config.toml
norm = "batchnorm"
hidden_act = "silu"
optimizer = "muon"
momentum = 0.95
batch_size = 256
adamw_weight_decay_other_params = 0
Rows from block 9, named by matrix and row number. Rows with one number belong to one channel. Each number is 500 + 40 x the weight over the matrix's rms, rounded and kept within 0 to 999. All counts start at 0. Numbers have three digits each.
# convs0: first 3x3 conv, stride 2 (model.blocks.9.convs.0.weight, 192x96x3x3), inputs 80-95, a 3x3 kernel for each
# convs1: second 3x3 conv (model.blocks.9.convs.1.weight, 192x192x3x3, transposed), outputs 80-95, a 3x3 kernel for each
convs0.42:503523460559521483459512453498515476469495474445459489438481585519479515529514506514527495561497491527448422494455456502459406562481520479490442466489525465508533433533427449488423526447505518436560550462528449485500524456511496530504590430503495456525489502482465525510543435473474485495496455518446495495443483499435479550511497491457494547456456502499546493440485489509480448464510478473507494504553468523484567546529494441501462
convs0.43:491520475499473548417513481555501464552513471494429451560513511521510510502512503460472529579509474421445473568554511485514509504434475512487449518489526544476608453519535534435462514537471436505501502454495630469558486476435461463582438498578486495455535520500514527520463412508524453571551553473504562471429517469520512432492460541498506569467516502550477444463442432528473500558518510450465444500508514515499458457455469544456563
convs0.44:509499524489509462523585548482455464511448549515526533499555455456450489436458517442555454498517528457509562472489445512463456458500531542432511504495535492564483493523507488509545461485542538512501501466514504466606597524471535543472525483487501469437477452543506464507504466479525591496573479462489398533497492459524522467472492486536489484504524488486433500459565570466405481561503528481549490497524420516464497441447442452536515
convs0.45:476490516468462471514472449557518518470492537594491493538510454563534513480445501450539458512480525497593504485552484497530444481559523484468497525488498532553512481538536465482481454479509488530460570473456593483448537518535495487512535602431531524526489502539518492422458467487445498536527521530538468461472487534560498412493460460508428447456500469509594522496532470484503459517460559520551443500461506549495477509482509516499480
convs0.46:489558566437542542473555491485447502468518488422483549487542555515550460442531512423440472497509501491490476525552480459482477467516523468482502453471482528525487531482531481518481473473489439427420542542578488501489434467459498481489502440523492546457503511461552481527420476498551520540514487443589530511559464474476526489519557507555524537533497470540498487532531485533486522524511411558571511475523474502522458518498511513511510
convs0.47:468491558562571563484505452535537448476527533449515480441481521525516472540501481546458461498472504521441515552547501466455502534442507503522487568519460552563472499527477558541481452412462495531570503437451483496458503501548501431478586455432481507470401443500436462521466530509412443525490459538467507433511473532509530560512511471475472411494524558497489528508471500484517456580481452487465476518497504430470506468545478481469471
convs0.48:477443549496496547541534478466473555477431452464471511532420435492470498550573539498511479481564543403485514538478617493425528526473482467491504489549484475583575531512549432501532438499498627495514530414499488525464447528470430538509552522469567572544511496495513571560488519488468446555399458549468498559449485520485484533543555465481454493521480505482413492495487476532535489478463461476462482532501496528521489544592560452480453
convs0.49:474447517504563603471458484483529459559506524418564487469484510453428523431536557441482505469520487572437504464498440558600524537487486489515478437488499538528535518450479449495481536497467444459457495421577526491462615447481494516423458446442489566521425462510500451530500535519443444464491517437508491514457522576585488452507504410473491465567497521483497470488471456468497480450526582494452460505500541465480414439447443521508512
convs0.50:547503479536487490522505503485492512475504432498475490427468533457498495548543516561477477517512551487404468580481561549493608539508518501416445512499464481477530498407457554503472499516554464475573535489426583475565485529452456568542477568451485470470476532468522457490515538493554510524512487444503479472511499502488455425573513420506533548552459490466500522513495503474475510464447388464505511507447496494535521509467599533454558
convs0.51:465460480476597527558487461499494528507472530551456497492533421440462466507537520495505576477513523461541455530453563585497484606535469503502469540531507527509510466448461463494475536489501555484533477518558500563455477547470470451505547448479475501465528496487478504488490497493464436546563415622511414569477539467427478518431487491493511547462464571440524524459478457493527424470528467474499560436512456507480463536478457536500597
convs0.52:457500519570528499511488491504480437467524478476462566492573536499535505541471451548502530448493572477483498470477518463439404437426459536484558485531507475527476463427417469479500446507589509458532401519424575525499502495509593531456491529431476512600533574561536472558455498511504470515419481526566467567550497498524509419487551494499487469527534504551509473517441555542518420523477522525549489469464444461537486483496497403463406
convs0.53:473486424535496496537475457418425473452491458477485478551436473425461431479494537481496558492565495479534526534447459473491490499498476523473487553522464465478491491496526529440514436427463447528501505495511554574477465494465484506492494497434491532467551510459523478513509497519439542442485460540503453477471510523550469510443533515497486524530434487548507457519473435508539471584541516508548463602586453463509469436459570499527499
convs0.54:521564518478511541443497437520515500488505484520501582501427587577451483504549546485499475553508450404461503465474519530475463525512446514481476509542501494469533514523473540493504512425514488545512421477484481600525455468464502533424529523501525472461541498465466463467440443432544466500506491454511519487475449562529504427418565495465586509474471500503432512471490457504501458479537554519600583442475494529508446450490475504534475
convs0.55:450516511522508440501501457524537465486474489577569512426449449491464519511481469462519479451529505488524504452488500525546508547515491527500502513496526514507479524489483496524496460451529517533531461491550430487484531498515489485472461525498506531575544556501490550507461452416444496506468485535577501524529518562465469465391489552478512523482447455473535495485536511518520536503426458512542540473481499506501533520487435530508482
convs0.56:424442506421530567480487526531540485459492486489474472464566507460439513551516472508539538547538505519520544440478505479467491500510547444511551496489527510498420515537501546536453383525561542531521456496588499458505468454535487494555576486512467577519523615534502498522425434518506475481537471543406499415526489518548524502484553539530436517567505455528472476509467540534493452484557549491448545466511448546460430560504523589533428
convs0.57:408506473429550540501538507479517476435461516451570511584462539484492505558476423519512482500477466470558464529418505554532498555571508517463518554454512493468558528463431529456508440535522435484431477551546525505615549533466471481479453484535496474520480536478504481492455549541479478512531468466456565466482548495509471540514468533489490427480466475503509518528518501542469466501518449470507490433412546536494503522501454524445464
convs0.58:462499538505520486467482505515491517518445470471470513442444474521490499548538530447516465573503546548455491489462492490484459505488521521509484466528520499444423477415503514498556496516608496489413564534484481476513492586446464520546489463436508474517479515518467489480479472511455517483503458515524485489608531480513498588579507509508492504569461521481482566560526540475470487497493441486466485474424463471498410540520514504516480
convs0.59:587442454516481493495521489430468527490522519497496512511569505449507517521518435557509473503497458584531474486498500548514516550455589482486527477532467526515407561497443482460524561468465523565525497512512492454517484504489544554498549455461482537415451489520552457538443517431455492562432492480494467575501506476529537587455563467524460481506432528531496467462476512580465407503545483448463477477565536490512557467435565455496412
convs0.60:497528466479499539489479516455537537477559524458554596462532565482596474519484450463505519481501474415537575517510523459522517563505523498503549543507517493491509506500453468472446529457559441490508477551451468499650504544511442591548461442478486495477530552449474558430480442449556501431511469434497513561560494561519512469525507567506553585487446506438539496472499521478503532473465525466558471550439530471415531483468469532473479
convs0.61:498445450441477413494522522488499457518518435531516497470452571425463475415535472494509545513420516520438471496473426509465450505526495501491502401533437508475441579476497505508491548530548488519490633536476469528495477478580479474483424534532458447503501457480457491520501531542473430594484503491529521466512480458448486498510515527582467496470464445488465462517479458494452552497522435595498469429533523459515535440456508465487494
convs0.62:511467619542516567494458473496474461531435509489518463519490499528516446435501559533543511486475530518475556511508467477428469541451546469447492526515467518531497441467458493542438537465516537567502564486483482447534440495473521471448526453456588519600487558512523501507526479485451496512613480490526479486507474449533448510487455426506543561469454534512495502553523516554431563527508438564499485553577514542596438516527501473472550
convs0.63:461493460516482478535569449507397475441462529542487479524515497479510530512515438440512518491583578560471473473447464437487463496478497525563575561499570507466468539493606482478501510530446588463478530444514554628507475516569508539533511414475445502442521441567503501462550476471406463484505510579483464535496553456463486494442467523477494528490448455494464505502494465502488464486514506446442530500421562520482490481480525521465472
convs0.64:551552585570535490515447434495418496466528439463498451588499537596513436559517491526530525455447413487517501509498480445522472471445391407457496511488481529430511510545496458501463471535528413451478425408496460493548517518479475497493490512483459471517486506418483525537459569479400470518451412513412540547519488510544548497464471485492486491453527494480522510535460487470480488507480432473509488492517464565496487484475450486486427
convs0.65:443501492441467497532498574537463480496463473495446483458519569492485518504518449503613508519498462495488531491525522518481535474518532572578542512453531501489489522523519496472464422507414434540511423526467508472471518563500452499419473496449474508430442530514538475542488485450478494479468500432506487431537524499508484473463497494486511529546526532519479484498518538461530560488510551393467483491462468448461383446520474527498516
convs0.66:460464447476529493469421525475481551507497444500467500524535500516498482496465459471502454534481459513530464527466501446492468523544502482463546482494523455536475522434502524446523498499505521502561500506508456513547425455485505430522449483514486468484468479544527511562510540518481455490561569456477538548488465463540520515475435491505481487487538510499543512353467526521453593529479502492514502441455481425464480538589595522469612
convs0.67:515532522510474556494477487576463445507528516504495555542434490471465460453500518471505526515474472499507520467444489579503526432490490559536492498568523451526509451438437453454503442491476460498621474508487481537536478514512489398484459504482473473524496567556500538563463452460536585485500487450514532533535512480502550547547461549506529615474507481558474520585546433509580500533559545485514520457512488485506462521476475532418512
convs0.68:503508493514572527516518499504444461497512528467475511432499518470541479459540523368474553528481454480480448482456536539479548507498537497500496499530482475520470548445582541556530508465477504475440523516484494593535535507492460490431468542487529553502493529525516480574417488414500509461496494557527512481519441474523516445488526501473545578555468507504485480550547477550428509545494473483483394359430417476535488476577458522471482
convs0.69:468502507422554489483450470542530519517529466420570486487522563441496432459579491451465428468503539456453452517458445519500519503520505409510531569537528471504456429449402488484584458551492474475407480461500581487540474455477490502498428460511494505465398543517530500464467496481504494467450450605500449449513468494561482523474488485539470446458497554462457502456468411522561500550474491482584510568602555431494457475526528513545485
convs0.70:479432512431447552479518507471540521482513475551498479520526468504475491488462587535468471549530531430487522584510509501494517484472476470517509520522556487528415489458461494477504523482517464490488501492559508530567550556540428420465520529481506483464478473463573508529427508521526489485555491496503461486504525465564484492458469497459467511501557483540500473525521523465494450461519428456481551507458488555470449462471497456523515
convs0.71:467514452493495463475445470439449544517493436501462538471478505555503449498440444534547454458494469509517464486443521473466496504515481477590561456445527505454461512472478465583419514506469477500519465506503474539473521443376534524446543460543474511456507502432540546482562518465479494497500490498527495494516455531524415511511515475465527542482492482492549477450582451509524410498459450476493509437533478495498580445488484429526546
convs0.72:450511463493542463469439527442576451526468562512538479491606488439551532431460524479501459485494504484469549499498498486524523553479502551479510535499423489482474502417524517458534491550498537465510437475503462480565509481550510468444496512419511482470538512531499527474516498458486503544516525461505491519530464526452506498554492412475456537496522462495499518500470483526491494482487547506448478553542501507542462484479395494456411
convs0.73:476477487488450565467493490487469421447522535496535512488475529486498468448567497512571464518495526444456554518479460447462449469493530417518480455520536515493555434490504503486484452428584548434462499479586537465441485431430513461515585542523471482442524474435498511452521583488551457480443416486472568520450493452491494475501431475549533481548530554449496558465466539535521516479486511499509511519467427473482517463461491471459534
convs0.74:487494473468516490492501435462495537445510467501465449494451526546416507587511477537536496500487441437437482532484448470472436495537497584437479524476471546491528504454539480548463524508518641587495579508482500457551508494465537519452541566441460423546516508462550420563485444440492512453495546554584479570465532506526506514509417464502514488469511507499494506489514433460532535546444485535475478496494527472572522601527509462454497
convs0.75:508416423541543513466513549509474495573508524518491591489505454459453586531471505487482533531501503444516523468542455452442403500530394479522485531484522564455505461487580489492544530527517410523551471539511525505513439577476527456489533423531462471582429532556520507425469480558484482554509481514456481507467476474508552567548488483506486429517543546571536542486512556505515469531452519502485490483480503501591564475470471446482466
convs0.76:459504448522414472472547476471510538515506521449500462516510406472501467467503548442531510533516437475426484539443518476487457502536505490567446534523616514479472472527529476525494527581472536501490525455477413414507493561516514502479501449494464464457475444488499422441445535563487526478522521486495470519516470497508477455533535460468504443540412477450545501522572534468485543538441580457432496601509504504488508504479503472510440
convs0.77:463513502476483530537456480508493542430536534434464484492518501546486469501455475495484465508557560457510502454457504465459478501470520480462499471514419464545559492497501421490427442467495425432493479535466523543534500513534594459466534456415483499486598521451412452482521521503438494436494511546476456502486437509473449527537479496514482507446522459472476489426476500493512498507515527448565477461509532470465436569450455505457542
convs0.78:464534510571516487500491476535455471553476520483493468519527511484481478456550475465591487504455460486555482503489438550560527531533502555489453522459480540468466530551496545520516456496504521466472473488498477440486561472521425465475491506433494492483517523527428491502448551559445501487456463424481532534486487443455509488482547574454524475437478511440495468466487472388487578534492489484505525537520558551497431448435478519513517
convs0.79:473428499517487449414541487534509469452488491519460472509423523496469393495496474509477553546513488510463482537506411532507522574514447499440473462503520485559530451532526452566562514469506516502579487452505496503487542534535495506463575425493505472499456483462502454457494563494494531448518477476520595501513497504468417491539472495546529489508460434401534556426557550551529564457450505535479481478502552488540500506499486526568474
convs0.80:502456521493490501537518492503491532446480480528477436562438518465490524420451505442515458527528466513506449490469513484529527493491499479502514533470496475475494484527500455527488490509549539452482571534433487516524507462536496448552478484499505489532488550491472472476493441467529445503530484560504431539474516481519517448469491464515461512524498541481521531551522448468524449461468489473471472475461585490621525535476494474521471
convs0.81:469536439505474435466477579500495485490516481522522505511476430540485446567481476476493490489489486460466567506522454552486502546531503511471471498536491520574571491511539473514495468539518497447569465439543474566480527512472524471483488482465444463483493529452445504561505513499507481426547542475532482486491533424606468556548530511546533517483499594481496528599536474585490507511478494468514571522493520541483467430480542516533487
convs0.82:493483512546450527448492570489473505532513522539542489476546515453556529419466448443578459435509554424529500523491525468479472464422474430499520509492528496467562501494542550403493527458463472553492456475504467524547567461445498484539496410494465484519548532489409530616454485448568511476558489442426526491549497547539537457439478428427518432445454540469483504523547533508482452498506495507556455444486540492520457493489476535467495
convs0.83:582485527472483462556551493483508474556497488519555523470549421494494592498505463492492550414470493557504559489484446489527509569519510479454508459521526441441527507482406569476427560523463527493519530487510485497502480541459532512495512502399474509497441533535545495511497461477429513413457575480440488451461517482447487470491548486602503574514487510513502480501496488460470552518488525541480450537564449492557574460479463417530420
convs0.84:504462406458488432526489533488492483487501443428458512499446481547525475449509409510470518471452511512520482542474481512498528457491492492447430524489478486457496523554531463523459497535557460532508527493530484418525497522497484475513490537552542528539477497419509476558503534518487486446483537457543562472510550450538510526614528473635579453552512475460497483507501485493444474559536428564503407573515479444558480462460510403497468
convs0.85:464507534547443524452467428574504482476471542467484487525498518517588495471405505466494480506450520403412494471489505431444531510542525496460492491512488513447503418455447522470490509510475445488546463520565507490494549485520456411440515498471476513467556533478459464465516509522486523477537535532492516499499500508442454556546624542478493499493462485549548494509443497503533505539450432456492556420492554468500515464493516473523541
convs0.86:493550536549472546492448476565521489476489529447514461488496488565457440565542469534452497501420571456514453437470543476507476553485450538524477567531542505477530512511457583551556455477487511535509538483508500585503536512528510478476553476541450462544458504497571475496480467415493520468460525515429439510513551480521536567484512499448462505528532471500556532532509468442511548549481527510444410449431512484477432523502471546468460
convs0.87:581467482554530488580465504497520491491573455552531519489449501536531508496472529473525462434522503487504539510437584554502485536479473482455480508407469490479470517506558484475535499464463499462523609529471566480497501585485411502506506480491401473432512533491466536429448465457472535584516562554539474520543478487539454453460545477499473458529567520485547471494465489546479496463459554501546520551535505520512509451476502563447587
convs0.88:462439544538502521522502494493455447503484499500431475435495481481656498498479511448493490455480463521511513517511414478435467409488501473437508473522457467512570462509454447472458395475501545511489517527483511439467475412479470529459541515494548497475494536490418437467509467434447501589467514441508468527489539563514470540502429528463535494501520495479449494491511541499571509484515423411526525464476518499559430480504456541447445
convs1.42:485417525552464473452527590498476522541552524593532510534597488533473492504466589443550461488451488517493496571509566552487452542525566516469495487559482536470554460496497510547547545533604486523561504481457478500568436528501524492572463493466550554505490450498531463495403462470457430443477480462489473503553460494438423457458478490483481546498491514574509506586420467462495598511528459493404483556513428489492521486489525523468471
convs1.43:545450524436483459402495520450549523575510493478521537480514489434483456441434512479423543507532512446516490480512457416466478532496555513570532467509558508439479532505516529486517536478601486511587491455540443536547597528527550550522535384411519465530492513615506474484489510514475531518495480520487493470470532535565450462488457471507474585543468492554515498480452467546521563516423512518539505463471536479507547497466516417538481
convs1.44:456586479558448533561498436491497430555472506505530499501566505441452456507479495395536543528485432501493426551525537481520480462474481474426472437443550572492509526551525471558523551475503555559504448524547474470473518523506487560503532607498517480499534567530467495519513430442499465475450484454493475515431476489460513548468485516509501444517436562458485488598492465546540516431470491463560559555557496423521488478491479516447506
convs1.45:543519479520553536571510452472551487485439487553461455507472512470457466449496563481545461480523530478478465569488553460439496524466581485552576529499428530470490544537512549655498506553458505497513516553433503468497558472528513467479494510481496469428518498549481441467539507584543555510558540573459564521419538501458538491475518457509486507532489482433435477510554470510435414513574498580550530526397444521488474506514532472568487
convs1.46:548488509503502449466469479443460520511516501442483507480540515527486490489590540473442474516564537478545487506518544531565502541484520523486495469456529410418487486540444501534615510539528485477535564498549525611579550535569552474511462494501498509499423488451453481455534485533467519489459524465546497496465482435491458429426450438473519436503492427576464493460511506503532491457543594478491509452422523440494494496527537523549481
convs1.47:497549516433540512444493541413499446508512434490464405599543530650536511514559566558427425456417473370497503522503523527581542581468464486497515459496554474461537504530491547447532509544538447419452487499452538501498484501602640516492459504506506522487524468448477453493570511489566537501522465474504442603498462546572595418474495488500514478433489544484497418434482471438551627527554539551510533533503541549489499551434530487475510
convs1.48:511544468551520488481531469413523490507490513468520466461499516486478523490485466563508581475482430503568490526499561508485489553492546480541490463461445483502468541520522495437560513494454476528509488531449469487455474497478471513481545475429448463546435474544422572533511463514502484450481530441481532421505488543516544413483551484507470504491490532486537493509518534555499547512506526469512503438452489490495498459504542484473492
convs1.49:522533453544494465493457462518546491459537513427535445509479519471549512432463473583493567505520482431473506435448479594485434484510472560490464463505494513464495523508525551495462503522531515552465516518539569555583474449503519509494505539436522506510569480527531496594496489512545464509527475523464462552471566531452488444458516482542442457536401453415483522525440550527455493501499460471491479496503504513477452552447435398511461
convs1.50:603583566507502525537584469497462505488515469514558485477503472485442518497531558483495452438478529459476524558497526478526451596522562468482505499503526494491476484531512415455454560477501502486479521557482492548489496481529510513590493564512566576454608501496577498529501527500501489501435529477512529462456517500475549487498530495530508595556544470508478448631488471527492461488443514490483493510504475457482499473540604482506546
convs1.51:422571559528530548480533563484481586521512512518449490469494528483494525463520527536423451575483497482525446409512448514501459484502547468512473511593478491524463469475485495470441526520529473491591496484432531453451449407443449493563512452566518472509429505475542507514501441447449490494544476447458476468476517528489636494567505479486493473477431515471463513485501483482426446614484516583530544446475448491544494568564522578514509
convs1.52:494523547457499470380472499433467449451482513530451527495545507515551455459573566489498508527466492487517518513556487504469488526489456508470490448493467401444533498523514471466494437524438467523542469518505515543512456501499532494534490517609480496517500458492512509462446498491487515483455427487527449446461458458393461557521538534510518469504511521483555514477489618479522655387509509470457466500532568543432457507562445545506450
convs1.53:527575525484493493478511466400487574506437500464419473503507498519455515481459536437477517532464489511489484543462474482452483512414499552562500531519493453446510525573478554535527521478509547610491568515515535501515555548585451426458416473446510461498438541469445586550499487529436465488534528513497475529540515512525540581495475538574521490500510545498441457499418458458448419438396454549519488522483381497547432563489574509483463
convs1.54:485456516556470457536482505524509532457481548452454484537564463504538514507496533483461442479475559526518538524507530537495524488523488425514518518436532543462491499461490458537530458508513446485540532453578530441463516506518431533538454464489541475551558568579507524526503477551462564479428544529471523514599513568599478508474472482492460506480502431607563495464462488436550509509444488557532485512501490553467576434484454593534511
convs1.55:470440456487429546504504464475513446452466546585508591492462471489524488482466528525520534497470441498462509478481472531492488468515525540466544467424541593532487574530507490440505573559566468496426490479508471474417514541514535476532455516526556486525463474528505513552462498498439507498524474470494489544426480511458510466575479586560477470446534519440515434495569505472486589461558548455459438477563562532458445485533477462513471
convs1.56:534475526463486490496459470488519472468511494490523553495508467493488532583479504488476450523581505472499513482484429492421569589499506432526510476465444501549493469506518494452488499520557542537540488526522523561513470598520500511420436521433528462514486487485486467518444473498497492472506506544488534577505441510536494512454479496488461514491405556440493489471459483487457553595522436522495439496472520432430482427513446465494568
convs1.57:444470518504528559529511479553471436552509506517543498437498456582417536463485469508568557462542482532458465507521490568474443551430467570460494490467481466480471483466518519556457541466413534489505476490456497480485496428487463509492421478459463480469485395567412402490516446509518528503513487468596552521417476466492493479484553483549427419525570425462530526486489437503481494501516504555411491434410494449508452511470522570549525
convs1.58:533429465478487479445477482544478496466475475464514513413475515473530474527455585483505466580529459573505460525460500493439527494463468494521524444453496503531473523533490480431453525508506516518519433502542485521463468565479576536548491453526578477493543437476551533517587522560557485533578489550525514560543456479522568445521445439505551494574519525463527537493538588459488507525455498490467417507497471511500455496507462522457507
convs1.59:537523502476516445477447489496396446536425470519484504464520478516451515495500510548422507546494471536508529543434515517477415513488534548494478473511447529517525519542492566521479462492503510496406498526497591501545419518492510554552470366480483403468484586559437523485469504496501505500549550500523442553490535481435498464509506537501455530490554488560549448591550425479430586463392444486473503523436447563503402572486404506464486
convs1.60:494502500513439509474489479502528533501543567440463491517562533540515530463465574552494567518524523447519517567441456409512461482498447533418541543429502503490379442521455505492519467552517514462500593447550505476456476503524451500505523415468509454453534436384497529553470553510505467505530541477452497486515412503465409545543446522594532532448463492463464504545493462475561496433510494541466448506501406416484527490621536465489514
convs1.61:578476548555513543471456504472459511501514533510483570450541501457516509500551513534531574442577494551417484527488524406551501460487469552568497455516495549464517513537496536510451507546538467484488532563484516502525525517448532400461572521484536465463480506477485522481594556613591525556541554565566533519464561519499516544454472517540568509495527554542518403483524500466488493484462457554493491465501546498469474501514478527482410
convs1.62:522519518485541462544478510498493531550501488523496543484468516484490488483510473472485523508378517535435508512451499453483441445479506468463429509504528476465489516478480449455499500440492464517564478448530470509557451501436451525510449447455515467461487516457414435512452432491468456435463509486518516589448554511409493503506505505499486455528582467477510521486487516509475540469554526508484484453526497464521475444503546507504499
convs1.63:493577424479509557490534592523443505445451555496459453495475521500485529551494475474522565494496489474501508551517463562492554511480519551447480578450525549502487444473511435427525521483484487520494461464472492465549492539481554539495506436541508469505506500474547595515521566489496453472520520516464540480515472439569544493536476503445531484485475518499473623486464538477491484463437478554501544502529476491405527527489448550461487
convs1.64:507517488524518480471509450482463530442500518476530486480570573507470515526519575482441420566466531533465520509529524463444485451426548476515553504525558508480514552556507448447524450448459522474502489534492486504531532560484510503520502572509457487541533515507543477512455469525464486483434437463451511457471555543501521489480493509502494534509473536551561586485518533539539518573478501543560504448431554475503516467530520506576486
convs1.65:539481525618531648524570541487571550478485474511588534456432533485477461508434490531475477486546510477429486484443510431538495475453524540498494466531550465518507485497472478399468496536518480458539443503427519478465519433466499522481464536521516508495529501440572508451521543539516417464479418454503460466445423466434487529412563513513560502498472430509507499491463447426459498519496495532461546470532425554545527537427504481482466
convs1.66:485481483462476555498487468507493495494524524513440469542544498508572482489501523506529565506531520444509462575487436576515532488523498490578651502407530522487455548572563509525440536533515440468518483510456502465469485469503449461476459461469516446513508514462455459441571556530544518474445510530467545484549499529543489551483499547502477514461537543445518498495428465478465534468465483536544578517525550513508524484572416550499483
convs1.67:507448475455468522488532451494542562547508533556566536567591619490538564494608581545542506549560488455496481473511524398484519492482544533511479558439527527476503520504445518512486496556627533454528519537567473480432568511410538502550475446508530513513509559471547614490516529469515489512503482490515450464489508504480450487563501583539511472528509554529531536579555514511532415522544540550485463508499417570464528571561454584509631
convs1.68:574482583444498474500485455431459493475532493497496465435480498474525519476463494543569547498518491510442495530492470477523538431492498437568504505481426523471475446595538538479545493532516529476495525457487508497507540557540504509484502541494469571525452465526543494525532435506508449510467487470460507471576520540477484497458551505498547544457558465473441464448442517504500531519520511504572441455427486431473470404468476467468568
convs1.69:583533504516485533508493509486575516505492502469450462446506538523523480507515445548482491554435473517426502479496480519560490561578456452495478535524438470452513542525530508512476498482476512495543496455411468488507598535423545514464521539493511500520491485514566500461528516562497540539513503556547531435494527550487559439458541534534505493532548494467473520470503526492461496568472540476473438504521513584605580552492559513520519
convs1.70:501486527459441520591558512515489438520501539533517491521479522452552515481475566534524570446487512482530435508443485519551543514520566528519503488497437407536427489435442554508510625524527513535509540435517490538495524475527504588605481486502573508500504554540536538541512486456466482525480475531553538532515536440505523538530470424508506508470476413512499461423510450376466429547518542519485519488499503501498478565550506510508449
convs1.71:470480517558492506455477514493551492465519542544477515494475432511496499530534494511432413455436518588486510489568516528538539511446491510581493466513536527492596522535502504472478504512482487503581512544583486529477466536539514435520468466510442504406491521426512469482518499476601564446511570517563485464599584525579533530487446474505409450431366391504482543513510483458490500492487540554511551576462458508540490503528602574500548
convs1.72:478500519487537526613586500518487495478474416503506521403436501463483556480470486381437477505407500496503443483503492479422556532430534556500478451525508497529488539520499506458508548473467454477453522488496521504482472469469502467562480491443470530514481533484566487546563560492604453507579574447455522450512539489580488486419524422394450495442458471517517490501562455470454437510587509469518519466473463469529495426428460440476420
convs1.73:500421426479505404487423518495510523468509461455508533496454447488496458510439487492468467480568566516533559503493529485476528466501489506503552417505431539499547493464445469483445520517492498488438503542490436502528476487451438490501473576486485532504466476497506469480543498490510514491549516507525403458516518554444503440514457456505490502455427521489456463470494562500484448501469542565522510456482484525468509445478506562440486
convs1.74:470519471542500562561497526534560533516532486519477424506503464432519537478484503469505434474474523461481510559562530511573563489522561493504445555539488465525419485513535498528480557553532475471433492526471497551544480450530493460569519522569513513491467498496465477526505490489489513500492463484539474514496441511498524532445460465475531488550499446534501533483479459483589551444386434493522593540583490480507614482519485456477474
convs1.75:437560484507488556547578485506573520479534462474569532460459445449493430488467485496499543482490491503597586482617575540556518567455574467482490464484490474438511442427452460462485433586532459522561460570499496563532589557477504524524528442500451483496483516493445433430516510553550524560503490525479515459512459505476542501515531501516473518544499541511530554428521524577552470472519432544517461525509486512455496533468460528519492
convs1.76:515550544562511475475478477452513426456446518481465454496454443442494503450472442509489561476460477493525413523490480480484528506473463527543585507501500493511517536524535512524468472478472466438545513420485471417417509526539508494492558498466487507457463538487460531439592600513539538526554585545478489511426473508498449467512454493570522482503507529533523478432560487469553442553481495547574556530509452467540489488490587477496463
convs1.77:483497520460480534483555478518465539505412514545463504476506516519454480493505540487592547528555491503509507467454456570483516454496463626486440586443564503507544511433500559546528539598457507538537492520461466472473537443478480493532525558512491543463511543503566545593565539563515561544586562554528572530465523500469477501502586465463507540556506508466531467428536538458528469501458403473553473453500537503519513467600524500576596
convs1.78:497563531491496516511466515479448548518480545469560495452488575431445474450463513524517536548448495460430537482433476547457584506496547488554483490450456478508491505510509508449556495408543500540500543535551501488497576536470470449497454500441517432473538546509511575488520512460478507436489471463498533578484545514499438534572425550486502494503526506478515458490473449487456459608537525496493467486537469513481482585533549518485487
convs1.79:481497503518475478413462472479473513519488550539596477446486535416500523513482436549504507516483454466529461502569496512399472447579534494455483447495437545473561490467477506503491513474473500510531451497518478508490503511537443555488485511517489589485512474480550474473583522542489523514522477464510479484423551453537488547529557508505532481470475461523485446591557475536512438477514510529447496492517526502509553470485509497515490
convs1.80:560442516461575559466528563543497555502503578515529566555492540496590496560537514535521526485401450496474456496491456427469555471569558464568543532496520501560559469519452521499477431523409459519505555544467494597481473477518461518458453496476476431471421468508528492549517476494508482421532463474381434527459519414514443500477553526444504539493478488526466567472467554485500544520525505565484473455557522606528523555474574494526503
convs1.81:477502500580485478517481483502566541576505523520537511586532516549583518475573528528477450531468534505457469480439429591457476459519480492630505496515538563537531543439517489432485535429482483471497477429575520538621523508451457555498509535449511546430491482422548548502473492556498493515557532508520456458522471519539497486554467603526512474454536435488460494497526468501445499530467544525489466513520443545481564554477492470425526
convs1.82:480461462474481476509529507502564503555544536492562533543585629486490503480476491478496485447393448367504542485448508493477518465522443530498530518469486457510485479447509466481481493484484504456456468469531439524497527487484449486424470549521470525568482467551476503572449479522445477444464522465471477481504546494507460513487467506472464562518496467460534484508506469511423494579512587498504453486550484504522512488572506474560535
convs1.83:501515453458482520501472525459506440460515467541603457505464415499472429462484459473537557529465490568529584515500473561545498485459422497509438557498456457438459481514483521489526520511556516453488467474521465576536527552469518529529512549458478458505485483484511548454504564521514510486500480430528520480426496542482468492458422482453447508449489382533442471475507558490511541561551508503495517529455474442503498535525535490479514
convs1.84:489557472505584471460606503477444501463503484491574483478429528473478508518490523462444469421502548502482509558522535416507526563510518502538483529487435473489450537528465482535481559543505483485499464455519468492532501490439590452525518544520453589451484475543510471521528519479535492491518528467456467499527528501556480470519509547499489439504442441502510517496444528472533514503518531518536504534448497536536497509495603567450479
convs1.85:573545485470546534525554483427565487511429476449428506570558548561492438526559461485433496481546514480467555452516596485487577479489488453560501484497471516561500554558467475527488464530555496458478627517550547538501530536449459501475537515570471461503503466480527571505517468485534440504455472497514454504485540528450462479504410419500405470543474537476418480425582466494509523485459483484509487605536493465516461507481456513462503
convs1.86:567517461521508428500495483460525474411511485410541491514496476480477512478463506468553542507524483552490496493478599492515551510487502508530402466557493467438407597504427533517437462521542428490546467501528517427456516527461542512470480503596540523490577485504531487454492490506492480464504444423454499496466503487485452488493480495514479436515552559360438480497501478521472534548541501565466404489483549498499494495492465513526505
convs1.87:489484560493495504504494488453472529465422499534561498545441508548562456551549533464506465471497507474560527556466474456425477524515471497583422524521466518456496446436565507477545508437512510506490528542464497538507500495529503505547456510540501521554574573443514558542469457457532492476535538481476476443444500499483465515507499565512531532493551466572506539553524462459447444482540473533592483499504473472523532466500405461565509
convs1.88:436552525530474516521525470498528520550481425551520438532560493471522494531513532435509516501474444443495462564526514529475559523518488433526493528513426477513490452479516506555487495540484453455476469488473456430450480527501428460435497463504451457517428467459490511484490478486550475465536476469474520566484469471475484557474440419529468491523534466551572513545456451504505465450519429534495506503449481471494523503473510527566515